python train.py --arch="poolformer" --model="image classifier" --dataset="stained colorectal tissue patches (NCT-CRC-HE-100K)" --train_examples=90422 --image_size=64 --crop_scale_min=0.5 --horizontal_flip=true --rotation_deg=5 --color_jitter=0.2 --cutout=0.25 --targets=["tissue"] --num_classes=9 --norm="layernorm" --norm_position="pre" --activation="gelu" --mlp_ratio=4 --layer_scale_init=0.01 --parallel_block=false --inner_norm=false --patch_size=[4, 4] --conv_stem=true --depths=[4, 7, 4] --widths=[64, 128, 256] --mixing="mixup" --label_smoothing=0.1 --loss="cross_entropy" --init="torch_default" --residual_init="none" --optimizer="adam_atan2" --lr=0.0015 --beta1=0.9 --beta2=0.98 --steps=18000 --batch_size=128 --epochs=25.5 --lr_schedule="cosine_restarts" --final_lr_fraction=0 --warmup_steps=900 --weight_decay=0.1
Rows from block 5 of a small image classifier, named by matrix and row number. Rows with one number belong to one neuron. Each number is 128 + 24 x the weight over its row's rms, rounded and kept within 0 to 255. All counts start at 0. Numbers have three digits each.
After each neuron's rows are labels from the 100 images, of 14976, where the neuron reaches its highest value: "strongest on" is what is common among them. Only what is clearly more common there than usual is listed. The data: stained colorectal tissue patches (NCT-CRC-HE-100K).
# fc1: MLP up (model.blocks.5.mlp.fc1.weight, 512x128), inputs 0-127
# fc2: MLP down (model.blocks.5.mlp.fc2.weight, 128x512, transposed), outputs 0-127

fc1.353:094128116097116129120171102168108100123122093079126150120120165114119144172100146108154121158069170122111137138169132129097088147073150145178147141174144120153144069104088122117139140118149125135164142136140105128159101150130146132153163122117111109139123137104122087121152119139136127129129114107136095092069110168126145143153109098151140144116145129090157133096109129114112134122135
fc2.353:143106100193114176135097115160092149109147171135172107167105149130117105084157139146137093104141121116157110133129111140176117106137145136162103144093122100129104106117181121126094123140125099102129156139121114132129096126150115164113138138101091128070136091101162098119114164105089100138144136106119165133155115149119151140116127174136147172145106120125138151111117123115100112152105
strongest on: tissue: tumour epithelium

fc1.287:076148166142141132073117089114122137138124142079124128126117136107091144143151106125133151141088189139136126142133156122124094130086154156188115133130130111080152087126108122134133105145146102134157135136135099113157146139135133155130137106119100118132152137092179095126149101163130158088138141118130106122102068147102133122152138114145158111112134129106101186162115160152114085117122
fc2.287:126114154144123200164119116170101119127154167129190159143108159119103116148174132150095091119142117128133127127125086164114084088100133127124146129108178150141094125151133157134055145157097161132108161138133140134131129111144126161125142133138132125105127082156131097130132117120095114138116187129121147115155111135133119168108135171130136136148117120111161134137079140139105101118125
strongest on: tissue: smooth muscle

fc1.496:117191171128196115139125130146115115133107085070092146136131084132128134133139117074158121114116119148132123140128122167140104153117121126141110153145130115108131131172123068108147151151152144143127104106121101139130114131081124121126158095146127109140184179131095126106137133110183113109101120140147132128124138121149115144119159113100144076087115080143129142126161144107151143096138
fc2.496:108109137100141159166113136114112119112128146105170154103142092082092108135119073169148153176131119141120140126115165136079090118152087150104140128148151143173146154136137121153128140130100155119141117087142127152148160154122124131146121069104137130157086120140156172123179103152148119121137128105140148114162128065120120131142125113121133097164126129142133129087080129105137090131126
strongest on: tissue: normal colon mucosa; tissue: cancer-associated stroma

fc1.367:137153124151130114139140149092108129103137124127187111156125125113154079137099149103124153138139153121152161137147156098147081154125138121113160139138183083133119112114119085126181122168119100139117121171143118122124124101082150113079110132148085075121123180075087124117144138140151120126135115124151142142128128124161129140140153136092104130115125116130134193149116127152138145104172
fc2.367:130024109114102120159157130154108104107147112080090140144145136109140139137154137137134139109103137147107151120124134166088143126138154101150140126178140108118171135087168128114122115151138115133123153101122140194136144116131160181098109135116124192122114126155134154137119159117135130124130124090107156117108149124113128094123141156108121112144122121127112143097167134122111180166134
strongest on: tissue: normal colon mucosa

fc1.292:104169170136188111139115129134152107141103086089081134136122097119130149118141115051143119133115117149134124124131118164149101165126128110134100158140125133116136135173119092105139156131140142130120115084111127152096122126087135119097173112151132101144169161127102134129137134105166123114098109153140145133102137135169111165116150118122155068088114077159104126143135148120168150121152
fc2.292:118080129114132155159112117102095122113135147144168188116133096073087121165112096189140121157125135134112132121114143153073082121160082134112122138145145148163126149154123130138134135133108159117142115090133117156146142130129141125151115077097154147154086102150148147112175113111127119135121150102135142120157116085118120147113138117108121084183134130132145132083084125116136097137133
strongest on: tissue: lymphocytes; tissue: normal colon mucosa

fc1.497:116173115113157114131119153116132111156105091099099166133091112135130121144141124079156106107107133127153123132177065156124106181104150104122108164157117151121128123126109086123161126114124152188131127145089097150129113162112106127086139134152130090137154149143094136152160134097150133136104133130182116127099145145176105145153118105150111112073146120116124108129151106144119138114166
fc2.497:132087083107127137105181117075128080103135100160117142110128112095138192176110144176139127136123117135132152121132128098101119127174134136121174122090154137126160105119137134133102163141083163126137096100127108179147142140124130104135130133129132133140102107127135159125118138157087132154112130115130095125124137137171119082153135127140130077153068105141127125076131102151127139133140
strongest on: tissue: cancer-associated stroma

fc1.55:125126146115177091117124110156115085175142155113176120143128059130161076156076148096153119125157123113143118101118100103148108149078153121125110106154179121152166097147101121095120129124138136106152133130125134131137103166113141117136127142152092146092116135098125080134138144097162130169136110174159138101133113119126141137123098134128104114121135137144144128121146135064142129094121
fc2.55:147140106168137118141167159107101128117166123132114090144131112080121097108109124154137115115089148120176131094124092070141107152130132121143154156111122087117146116114171134137129143130117123117160153111100141134138091148123139134124128149112100131090083116123202126132125169200106179129107125117115144120124139129125111132145111130098147132158113089106118136107145204122114118141155
strongest on: tissue: cancer-associated stroma; tissue: mucus

fc1.205:111134104115113119124162135139117094112141111132123150143124171159151091107143095143129127106094119159183175108142138146109091214138080115109170142101172144073113123123109109130131149137136089128118151093121135113078145142094076128092099095155133102135119143163153135150124147136124107099133147163172090130126121130130134130129137164101150137128130126150123125114108155111162112113120
fc2.205:129086133113133136164128108143148121165139146148144180128120134174157148085108127139128158157140129123130135123128116116163110101101121164123111153122099133146135137117121123146116112137125138121151106121133149114142151115125090135138149175129105153137183090165128089138145075151087143139114099122151086111084105115126129131133120085065115114094148154117148155211111123137152111084099
strongest on: tissue: normal colon mucosa; tissue: mucus

fc1.369:122169156150155133114118129126144137114136129148128148107125131085111125150159099123141149089133131172119106130161120115184078127123158142125154096113123130067165115124134130144125108191186157115137136121116179134120169164146138159116183109160112112121156123123114072109105101134127152113109122116121127112105105158152118138120122155100163092106146131121131158185136131098130091121123
fc2.369:137117133142129169173132151111115141174138163132139117159100127126110127107160070139110116085115114141173074110111108106138054106131143147158118090089152135154135113152164137123085121113116099152117150102112123130144125120144124132167134139207116158137093085133145085127126118137111131129144115125125149127129060140123132152156144143133124158110105083133150118144132153136114117148142
strongest on: tissue: cancer-associated stroma

fc1.102:138158147155159162107107099107118131124149147114117147121138119129097142164125130129132149127088192193128109139138124135196111117126166146176120161140131136100119122138102135086167111173139152111146114138140131079115142138112129111129134135145083144127155131135120106100170142140151145080083141105107129129097112117123114122117135098161143080110127095088102146163128105128096100131174
fc2.102:142120092110122165099103111123133140151137191135138119115071129140106162123133137114075110100133141119128148145126163088142048119111181162138142128118161111080124097146126113138097139136105135148082156156123121129112094114143143126198138158116113134138109109154134138131157109133096137123120151128121124130115122142126118147128148138082074107121103157097110131113090140100160153137102
strongest on: tissue: mucus; tissue: cancer-associated stroma

fc1.355:108126103135121110120101106133115105103129095122109124104088110151133055104124093143169122108128135142180156105131127157141134153126155091102138140115135110120119117165129119121124159126168108129106142106120144152113166172078064119096101111136132141115136125124122124160146126145136139087134123138155134121142136161135130101140165167092165150129140132139137150118168185130189130086082
fc2.355:119129146109132098095096078149124125184137087106095204144144133154111127180134086118113107148099117150110149124132141140110115133106144139144129110119153149161137129119125127128134142112141152138176100120138135187116140076099168118129132117094076079130141083191121152127151125132127132172133126137126096144102128127136123110134094115092126093125108111157154137134098114130147140101140
strongest on: tissue: mucus

fc1.159:142120112138117115127109151159131142106146105104129151124109155133140125121148105127127116076085107167128140149168107162136112146124080119124158103127096151115100130103074127147154178157177139111136151101078128200109152121096119151103116091139112064144148138137124135183118129116137160124118142132151071122130140117138118116143154174113181130122110121129114131107158123129149130110097
fc2.159:120127153128119125141147147118147135192108130103178172137170149117143123100102169171118130094154135126109153142143079130144154126123056127096093138127118127107070126124130116107117128138112157156145144120150141129144121191113130113104126164181105115110149094118131093140098112141126145143129122110136144126110125141133098114158147092134138098145154115136152128182192120115101154139144
strongest on: tissue: lymphocytes

fc1.246:110145103149111120128124143103125138123150116096112136119093104139121056122120110149136113116136118152120150106159129085122133112152126144102171151094171144158118133154113118171167110162120099140161149116141115125107148113088131110120084139168069076141124137132169142127126131174145133153137143135118076122140126154122161108199163142115160130132118077118086137146117092137129117112139
fc2.246:099081152144121099130065138191127154144147166135162142119140110126143103111138108159097130116182122111144097148125126133164107114105115100070121104137102135146093134140091121157109131101149113102126143141155156119130112153122138168137132073110137191107116093082130103128141141122102106125118135151143110101184153127119123121082112079159106137132140132125143110133148134124117104108150
strongest on: tissue: smooth muscle

fc1.330:118121132125142129082137108128162094126193139094129123135124093112089115167143078139164134131096144199142119103150075117168108123136107132155150138125129094104163118124064143075121158174128137119124089123138147125107114137118137119118159085136111139130128142091167111105129103150157140121084107134122144116140121136118150110142099151143159082152126120142112177152143122145122123137128
fc2.330:135051090132121105138133126118111110121135118146135156105135123122121143125108102137137123094101131126114114116126182140140077125136125107134130125159115139175113103148115133122189121124139102126065126094134126153141139115112155113255135069097131144148108141130132151129149154111138129124120113126135138123121132130138129130130147137121120117135101099132129130096144154132121149122143
strongest on: tissue: adipose tissue; tissue: cancer-associated stroma

fc1.443:116113101128098133107136119123123124140159130153169118144125167113109106128180115131110164116088109189150149111177116119147090109090150161131156130087122157120105124108074132111160132137119091093130134163096135157089154130118130134103109120128092133099145120124159123166151117135131137171121132153167112116129123123112142107134147165185132110121099125066149121129113122142103103121189
fc2.443:103129130172158123104101109078148157152129151138097157138106121121107127128116187105110160126137105104127129132132120159151098110147133117144078139103113131149115088137080107132097142131127122078111092132119156121115124158169102121150138154163161156142139108072142137126120143128109147112117136167124101133160128129120141137081124057101158130113149147126152142083127198126149128135148
strongest on: tissue: lymphocytes; tissue: normal colon mucosa

fc1.386:119113127116133075111130117144116105182129131122173106148125077135154035108114138090137127161165131108136150090126149120141111167092142121114105160139157122144109108147086126095135140101126104170119111159139165129126129130114131127119096144168079134070117165117144093148142120091131121151143104165128129132128120148122154136150133131110115136111160141115141133102148137073135155101146
fc2.386:128135107133107142139155135119104124124133128129086108131145124118086112095163080152159145106075111117142135133126096126129089140143136104164123145107118125104142111133132122137100126133176143121118137080104140132134110103142132126132141094099108122095081126158221114155137143184137177136139085125138148136164084121141161137134101156120120129145103113151158150117104194115107102143141
strongest on: tissue: tumour epithelium

fc1.100:095151136164144065126114141116127140150091127102102154154101129121132087088159075122124133110131142159159123138136148146100130172104190108147094154131140133094086138147088113140117110106183131155111129149117101147138151191143093145103102111145114122094121144081127141156143094141128127114149156120135131136135077123124116114160163146097120113103135143096117154128134150155154114134115
fc2.100:115108115148125164132132115127120129147143124138089117143129133120074099119126121157133117086084108129158123120160125162157094107179128159144138131095155155110085135107156139115066145107142143116136129098152142135146151143112110132150108082121107089112157109139173129125089109150101126140145136121146117167138139135142177143100116129142190134174074075161130127085128152130129147140108
strongest on: tissue: cancer-associated stroma; tissue: tumour epithelium

fc1.208:114110125119111090136114124110116128126123128127139120116130114144116119133130130119110136134073126158155159129151092120169133142132118140161142119104154094126123130129129103125157146164104078130128138135147131113053158113064116111142090142118081107087149126104155138122140116147119145149120109169116107152134124103130165139170206166155137135130097123149090148165096115158164109097183
fc2.208:138113140151125093118160136139167173156115152170144075111086132109161140167144112115088115167161117097154070154129104114109078137146157117129127138123129145148118144168107102100116137129144097135123146131126145086126121118165141172168123118127142183115117139121100119139127141130065152121128136142129102128160115159123111122104137104138088096095145170123119105085118129131160101109145
strongest on: tissue: tumour epithelium

fc1.70:078134121139111153126139120123124121110146110165189112163145127124118120116153086131129131152116117190151151111119120139138115116099133143099099128079124128120083145183092127126096126151157094091109121115122111138129135130118122130100128144159127155101169124074151141140164120146139108103130169140125079126149117084110124126129160182140146088126091136126151149145143166164171082119129
fc2.70:118101106150112178118117141136121142153125117122093100152152112067090073140107151156123123076119140130129140142113111149075111153138136129155121128153133105095090131137136127116120138148129102133145099125113125145146119124125090135128101095109152085131131121145160135085123142117121120112129148128124105123126156138165153123128122100105162118141115106118132123015140191126155154164155
strongest on: tissue: lymphocytes

fc1.489:126134131153183133152114102131124131139121092086140112107121125130113140142118134086130151138126133121137139111152140168137109125119152081147116116147141081156152090096121115102150178145152118142139119176103099166138097136106114111096140088127126070082142120071129120150138140121147168139132101106155158108145134153170130100127119139069131087133139103156083155103146099135176122118126
fc2.489:132131127067129127164105149144088106128127129098136089122158131101131128098104112150158154125122140126192090119130180139155113139086120110169092158129123078157162094117140137126119142151134095144080162150102105168154183164111143164155128153151106131136098106106128160117157140120108139119120105105115170136104158137130127129150175133101139152115120123120135125161144114109141153119103
strongest on: tissue: tumour epithelium

fc1.234:068140156140158074123107160129159109120114134121106143119097117144134146119160130116129151107089118135147151090128135148144111201123123148138146146113129142079129126170117084135133126142124139156099104113105120119072131120054089131104139115148137127148153141146110138103138117114140128102135125160200085128066125124150108148141109156145145116126091089119140119137126154116134155128131
fc2.234:129112145150123191155166097097132117125125146181152142128103107093126135151127129148120119167165135125112146125124096134073103123172147100126110141115139153133076139188120130124106125116127174122143114126123115112119125071121111123117123129118158118099101111158131070126124127113124127133113113141132103138164084122121129141111116150185091099141171130145178134139106129130099061146133
strongest on: tissue: debris

fc1.153:112166123149126142124130073096119106121137095140094151126130133123125093128139128085158127089110131149145157120163101145159094131130196148125142111084130116109145110152112094106126114164144114128145126135129137115141193190131120120106130130107073081091194128132141105135116118140131155104099143131132123107120107149122139149167150115123157135088158126139126144120103165140142092125179
fc2.153:137157085086123120119104096103146121170113155106165123116153149149094128080135121104154120103142138112124145138149159063165098143095156147151136127132164136127089111120130102139144134111088166144110143146126109128143081113119113078162136142064079156113101103111150131113150106166153146128113108113114128152177100114145126174139125120100100134103122121125149134158105125107145135112103
strongest on: tissue: mucus

fc1.129:130148110130148139130101088123136117174139116104155122138122116140095126152153115107112141138107140154150143124131103147157149102079139138165100135125118123122117134124092107112114169136115084132109100158127135148090121112085137121163100124129050138081131124113157115168134123138174131171121117177137099110139143120108162105153159128144131079127078106145086145112120105140118120105199
fc2.129:147174110081113151084148114139098119112141098098101100113136113117112118142112091126106139170136108120191095127135161100092091121158127085097157141118136150192106140138121139101136133100153116093158110101116128154120179083128151117179122111144137108089106127102114178146127163170137122114136139159132118138155131093111143116113106131152167127119144108137137118123121168141105121135139
strongest on: tissue: adipose tissue

fc1.116:147118119137113145092165149076111125116171134139147120142093129141156048175094143138113145128129165128147155129132140101177118121130133139138157133079141092140126109146116133106133124204108080129124123143150150111120137098114133123104098146131131127081130168095154129110121142150124107108112175123132139135131104116130139099147149141090169112134126109116125198153171137112132152135130
fc2.116:127119123115113095130081166171126118119120128132123100104116142143154109173147088110130146128148132131147093124112159144092133133075103124100122099188159121140169099104091140140157121121118084136120110109110124142105160086125122173151130078141141130177127167113086165125158096075137132131134140160149159148114149115121134099102141120117124137079128150135109124094091103118145132096107
strongest on: tissue: adipose tissue

fc1.104:092127161140150144131153129119146101117133136121105130144117181129144110108100108123102154140122144121130133107137138133101079155137148094133159127111197122133155105088120110149118177151144095099115146109102114130077126131097112115070132125155138097121124120131095133132156133121123135100131144170152128115104084090174147126135119161123125124125081106152075142173118129061161147131157
fc2.104:132094088096127192143137140154163138089133151141150133158106149149150126081133154165146140127136100117156120122121128108138107127136133166129157149143104115124161117117134123147118093151143105103132126144132157110126129132165069134152148165114112160148151064125119106148094090137096148122145118141128099110088144178134126130131159149094138138107135190110084137152107088147170104112136
strongest on: tissue: adipose tissue

fc1.380:143141159157134090118166081159142107127171128140149127185134169110139115160084138155150137121161101106137157148137135112171122132108107108119111101092123135139123124124083123158139133183159103106115120138117160135108171146090119121102140134120099137115127117073081122157157143149113143109145144153150095113117115112144143143111117085141133103141081112109139141108150167071154123129160
fc2.380:121071117172096154153128105139099132106142153138149154097094100142117124149129115172130117140130146139142130127138073068120122107101104133167151128140140118157149123181131126152148123132110173168104131119109116179123107169128146113096142126141155177149065110089147103121156112186135119132100133126121120141099137122139091160132129138125092103150098119124127130146126094134115093158155
strongest on: tissue: adipose tissue

fc1.397:075138136134138125080128077120200083106150138127121116122148133131054099113148088120144147116105132158145150080150110154137106128128110141147143131106169123122156090092104115097113166140131110125127133120120130147073140144109120126095152108155114123131161144131168106139181125110150158122106102155125112130128079126127160119147130167139148107143144122150081137157107137146134105124146
fc2.397:128080090076132143151123142139087094116128105112092130103091136124140135164135122146113146135130128135125156100136197175098098131148136107121127119160139107112163070114108129125126125140121129115117101114122132147150161103113180144199131126117134176134162122164099201129162165092109131141138130103133156129080163134129138111116152123098140135145123121145130126101116137124129156140117
strongest on: tissue: lymphocytes; tissue: debris

fc1.163:093127123145108105111133133121163122170147128151167105137122167133099123114176118117113164093087110175170159113158116143141122115089147142115132142095118140116099133106079122126144133142126099114105134149093133182097175128106115156070103107127095134087145126117150122171143136117126109168128104140160102132122119125114120118116178175164135114134113126069144130105120129143107129128175
fc2.163:120130141165138129094132120079118136178148129172103141146126134107106099132137187112103148117097093127123132126102134176143106127167130081152062154124111120134091076156095115123123131113130127088117133121112143142115121146166130116141134145148154123108129106119105119121108155110128140096124135190145088123155126122125127103086134061112141133123138115136172144091124187108130139164128
strongest on: tissue: lymphocytes

fc1.455:104133134114164118081125117146175080121171093095133125145105104109096120154147070142159118120108123190144116087157064158146106122102102132159125151133141102098154120141081134103132166148142138124155110123129154133106115130112130151114164059130116119121142142102156131119161098111143128120090134142130118090119122142121130115147104156127157075138147114154106162147135133139144108114119
fc2.455:143052098122115109141151146127105106115142099131123158115125136115131138132120122135131129104088123124102121105128179164128094122156123105158132136155113147153155100130140132113175116135140095130079140085136123146128143125126154111246139070114137149156117152140107160126142164086144116126132121107137154127111142137131145116131155164117114122145089117136095129087152137124117172138134
strongest on: tissue: adipose tissue

fc1.417:112160094129198095126099166095144115105131130081100167141090111148137140141119143120121120113105121127123115121183080106134139142108174113143144168133170138127133128163069111167147142107125151129117099174112136141122137164139134142121102135115097119125110121135112131127179159123133100103127153134155109083127130138120092156156093156155086096121148116121152116109129089114125155150161
fc2.417:128132124142112148111140120123138119117133133177056118110113123110136155156077132136112130150159137137122124131129136116096115129183162136098123094065112133098112107122110130123057135123116135087132102100130128107128129089132124106123129132149204187147134124099095149119134143145106171132123125129145074133128117078132131104098131098135165143141107096132149140109151151109116162165139
strongest on: tissue: debris

fc1.315:126138111126129135129110113152129119118135140136164107115119164132115133146155120136103130100089137154114148114134141147150112097112127167163148102097112166127109142151074134153117113133152132097165116137093139185125134121134144166140105139137055126088156110146147128172118133152106138127124198125152090063121113144105140134181141159167139113116065137090149122121109119142105113124143
fc2.315:137130149079096169100107102118156145127134143117116133098112127124133145127120161132094139088183140111123130142123137113102113135118120131136089138114133143128107090140081121134102125153129117088157094131127133128132141113149063100136120159179166132145113091110070125139125087110136115113145147142127121108148108120137117116133153060114166096128198188135137126112133138099152126164159
strongest on: tissue: lymphocytes; tissue: normal colon mucosa

fc1.112:111086111140151143113111081161173073133136106097137100177131124105117061111115107142166132113141152150132165099143121156144129144130111117110112127133137145099104111146123115151160115124169115107153137127085114149111146200097112152107142138137119142135165115118111117158166147111105167117108157150175152111101119148155142138124131122113180104107120111122093129154133168122126098110156
fc2.112:144119100149124156077102080145109107108129117105135155113085142150122144166126156060091133201118143118118157112153135129131176144138177122156135153124136117124136110118110114122131120124114168109141122135123130166137142105102144120096131147151125114110117170148138148132140148094094130136095182120113152113120171166119137106118087159104112112165075117119139109145076136141129150113108
strongest on: tissue: lymphocytes

fc1.293:093132146124120106137127112117126108130099078120119141110098146095136127120128127114162111121111128125124143109158109170157121129103144153128116126103115140112112105140125127167150109133150133158161164132108131126101160094061131169120152147164140106149192115124128116135144108108107165133139133179166105077065142135180139136140141115146187093080141111125125110159141165130113132088144
fc2.293:130101114166128165141140121148109117128104145174138130134097101154138142168106129095069102181120126109121137096129145114128140135155138144139132160139076128157110141161113140106192134105139139073141113106119110163156110105118145133109116090140147139145120180158086131147130137090123114115109101103117123117099141136164166129083146154104117121135076089115118129166128111139173094128130
strongest on: tissue: debris

fc1.92:137139132112134133106138097125121102118161097112107149138131099097101109178127099117157116095092119191132110116163059122176092129129140135144136127112118090069142130147065133092115148159144133113150103133150139120119161155121148103092164112115092105127157130110128113106122106151148120109080138152121153112138105146122135120138116143138136098128146139173147178156127171162147107133137
fc2.92:120074088140133100128135127105138110144127113143114144136144131128129113093103122123160118081119116127124141122137174111164081144149147118118135129161117140191121103126120131132195131122121102125081128097125117168126125124099150086237124079088121136153098129117152151113114146156164117135122092141128122122135126138141128140138147098130118110117098091120112138089158146128140151126161
strongest on: tissue: mucus

fc1.24:131124097125123130126136132151124108112145129097146133154083162097131094156070097145129109079150134140140138119197105114107110130108119144119177117119126151104156075152090147144117119126156124115170145143111142105150127139129135175130103106105120125134159127110154137124199128151112133109154177185170111091108121107108161119145097126102146119106140128108110122103129116124154088110161
fc2.24:139137140114119121150137138148140108149126114126086115136144127139156081112136142152141140141142104133121137124147101093107121152121110117105106122110128127142157088116058124138095119150115113088154104124147131108131139171153110108123119123076143156152106101168140161129070127139126132129148082153109118161139155182138149138099142101133099072162153175142094141172123141138160133154194
strongest on: tissue: mucus

fc1.224:087116101119125136138142146159124129125135061108106126118135140141141124128179108149106160126052132193113154094150143152100144117130108132155140105142136125150093103130090125165144124129130103178171129096122090144106142096090122124128119138176089084111129119151114141123104146140127126134135143137131102123110136164170122097170152173083173134118111112147115139124143153154120115126126
fc2.224:119158162130140136135100166120147142131086168097167118118142126108108076132125085162136128085129124128146146148097081069132103106098076145173153123128146123105106127127121141123129117107083148133136138102130119136139103180096118121080138083164114142130076093136174118130136098176147132166141126134126121120128139145114128159138107136106096121125105126135124127144103171123151112082145
strongest on: tissue: adipose tissue

fc1.9:138133128124107122102125130159134138149100134160124153161064168109141139150135102141116170133105145136143114144210151116140141155066129117137132141150164130137110107124115146106131119118103125182146109103119130120148155141141126151107095093149126159065120140138101087139140142096147099159141157125125110144105110163120122112105121129137121145128114135083135142114167184059117118144148
fc2.9:108092139118168142118111116102138128103123096114149160143164137097113117100116160101178108097103136105132145105132118176116129119110129143129130151140119142140157162095147109123126122160142150188147161138111106162145149192102142136117142152098130150115183112118182120104156146154121125162093129102131138158123176135114095146142109116145128126117116085124143124089184139102109111082113
strongest on: tissue: tumour epithelium

fc1.142:119128143118175105116113142135157107119134105112136168172119150154133127122140109119125133088108114175145129152140114152122098164116106104136129127099130151099106142131047128161128168146130144086114090148084131201100144126121142189066122104118126127107129132153109133167144149102116099122118176162140113104134131112109090159128124170136130107123086127129147132091141131126120137132136
fc2.142:124098138142112116128153133098144138193114122165096160117112158118152129133104179134103134124155138118094131137135122147094136126161094097130057126156103130113067117143069136134135139148134137149173105121137128105137126129131107100141115158157160111142128137154113110135078134118140134146113145160138112121132125135141098105081163067130124093131155113124169148136159184108120158155137
strongest on: tissue: lymphocytes

fc1.210:091134110143146078110126120147138137157128130096135168154114114137102103110141092135116133136152135155176146122130134142130119154095175144167119146082135142103107131117078118126095141110111104152084085168142154094094155101102113117126092117134096134119113150091137136145153095165151127133147161158157126127132121132114177097192151131143098086111093141100121138114131109152110144126170
fc2.210:145172081076139141090129134139133132176128103090132112122132117146127140147139104107099138167073110146155109130125167135105108119142118104125143128185152147136091117141139125100132129086143109108138117105151104130102201068172150131183140104136092086098105158141081156138138121131143143119115130161149120129133112115116163108143124125125142111108117128126132143070128121106131129107104
strongest on: tissue: cancer-associated stroma; tissue: mucus

fc1.472:110168124182134107144150163131117153161139133130116144104112120146144138186109145063111168100123153161158143136140133125187138146142174138140134113119132116116109119127103067108118109175129126110088072109126125120116159126099084111102113149148099116109126144096132115118097144161161151132080136111188142142135125159155129134147142130114129103114103092111121153139145112131146162114127
fc2.472:145161167099120130147113127152164170111110131125143053101163124150139135108108070105155151105172140119120098180154135088105103108081107137062140115157119129102162134125109123127148132126109143140132112132130121115129102122138122156122129116122134141132127147133114149094131087166170115137126074153108093126132141080125096155121096099126132128092160117086125125145129139113140097091143
strongest on: tissue: mucus

fc1.296:106123127146110120117111152127138138104135145146170178149081178134136123122134130150109162121111114143142115132193146115141154157081162102156110143123150132119090136161079140146111117122143139155151112150126139124147144124149139168068104117125119144062128141090144125130181139109118084106148181128134079127134109147124094088129124137110102140130132139094159152110145158123136088143149
fc2.296:117106144138150142104139133136148132101109091137107134115131113066131094124098132105172132081115128137129126127137144134103093128168141151101176130122128174126095166091138133128086125125126131108138114098108164152130146120123098116126135091091157131133154124126114142132119130167132117135133145142127080128127160069111115129117122083141161118095097091141119111031169179129123129118132
strongest on: tissue: tumour epithelium

fc1.89:077135130127134130143122068134116094141106100121108140145135119101117134108132107125142140104119144141117128131148118140085113131105182138149141140158141123159150087101074147122099146107138159143159145173144115149112114147131138098137144105114130108159145112150159081148146099158130109164153117182114166074102137152124173147189110124140078136099127127116144116094135083147101125135151
fc2.89:116140109098132161099118112144128120103167115122133097099113125140160123105132139114146146118164121133120118120129173147156089129144158115121108137075126117101127094061152127137082124139117115081123130152129138115133111107139116145131122147079107119061168127116097154148132174084113116125138147094111180123135142123108168116102114150142164187129128132105108145096109101127091151155084
strongest on: tissue: tumour epithelium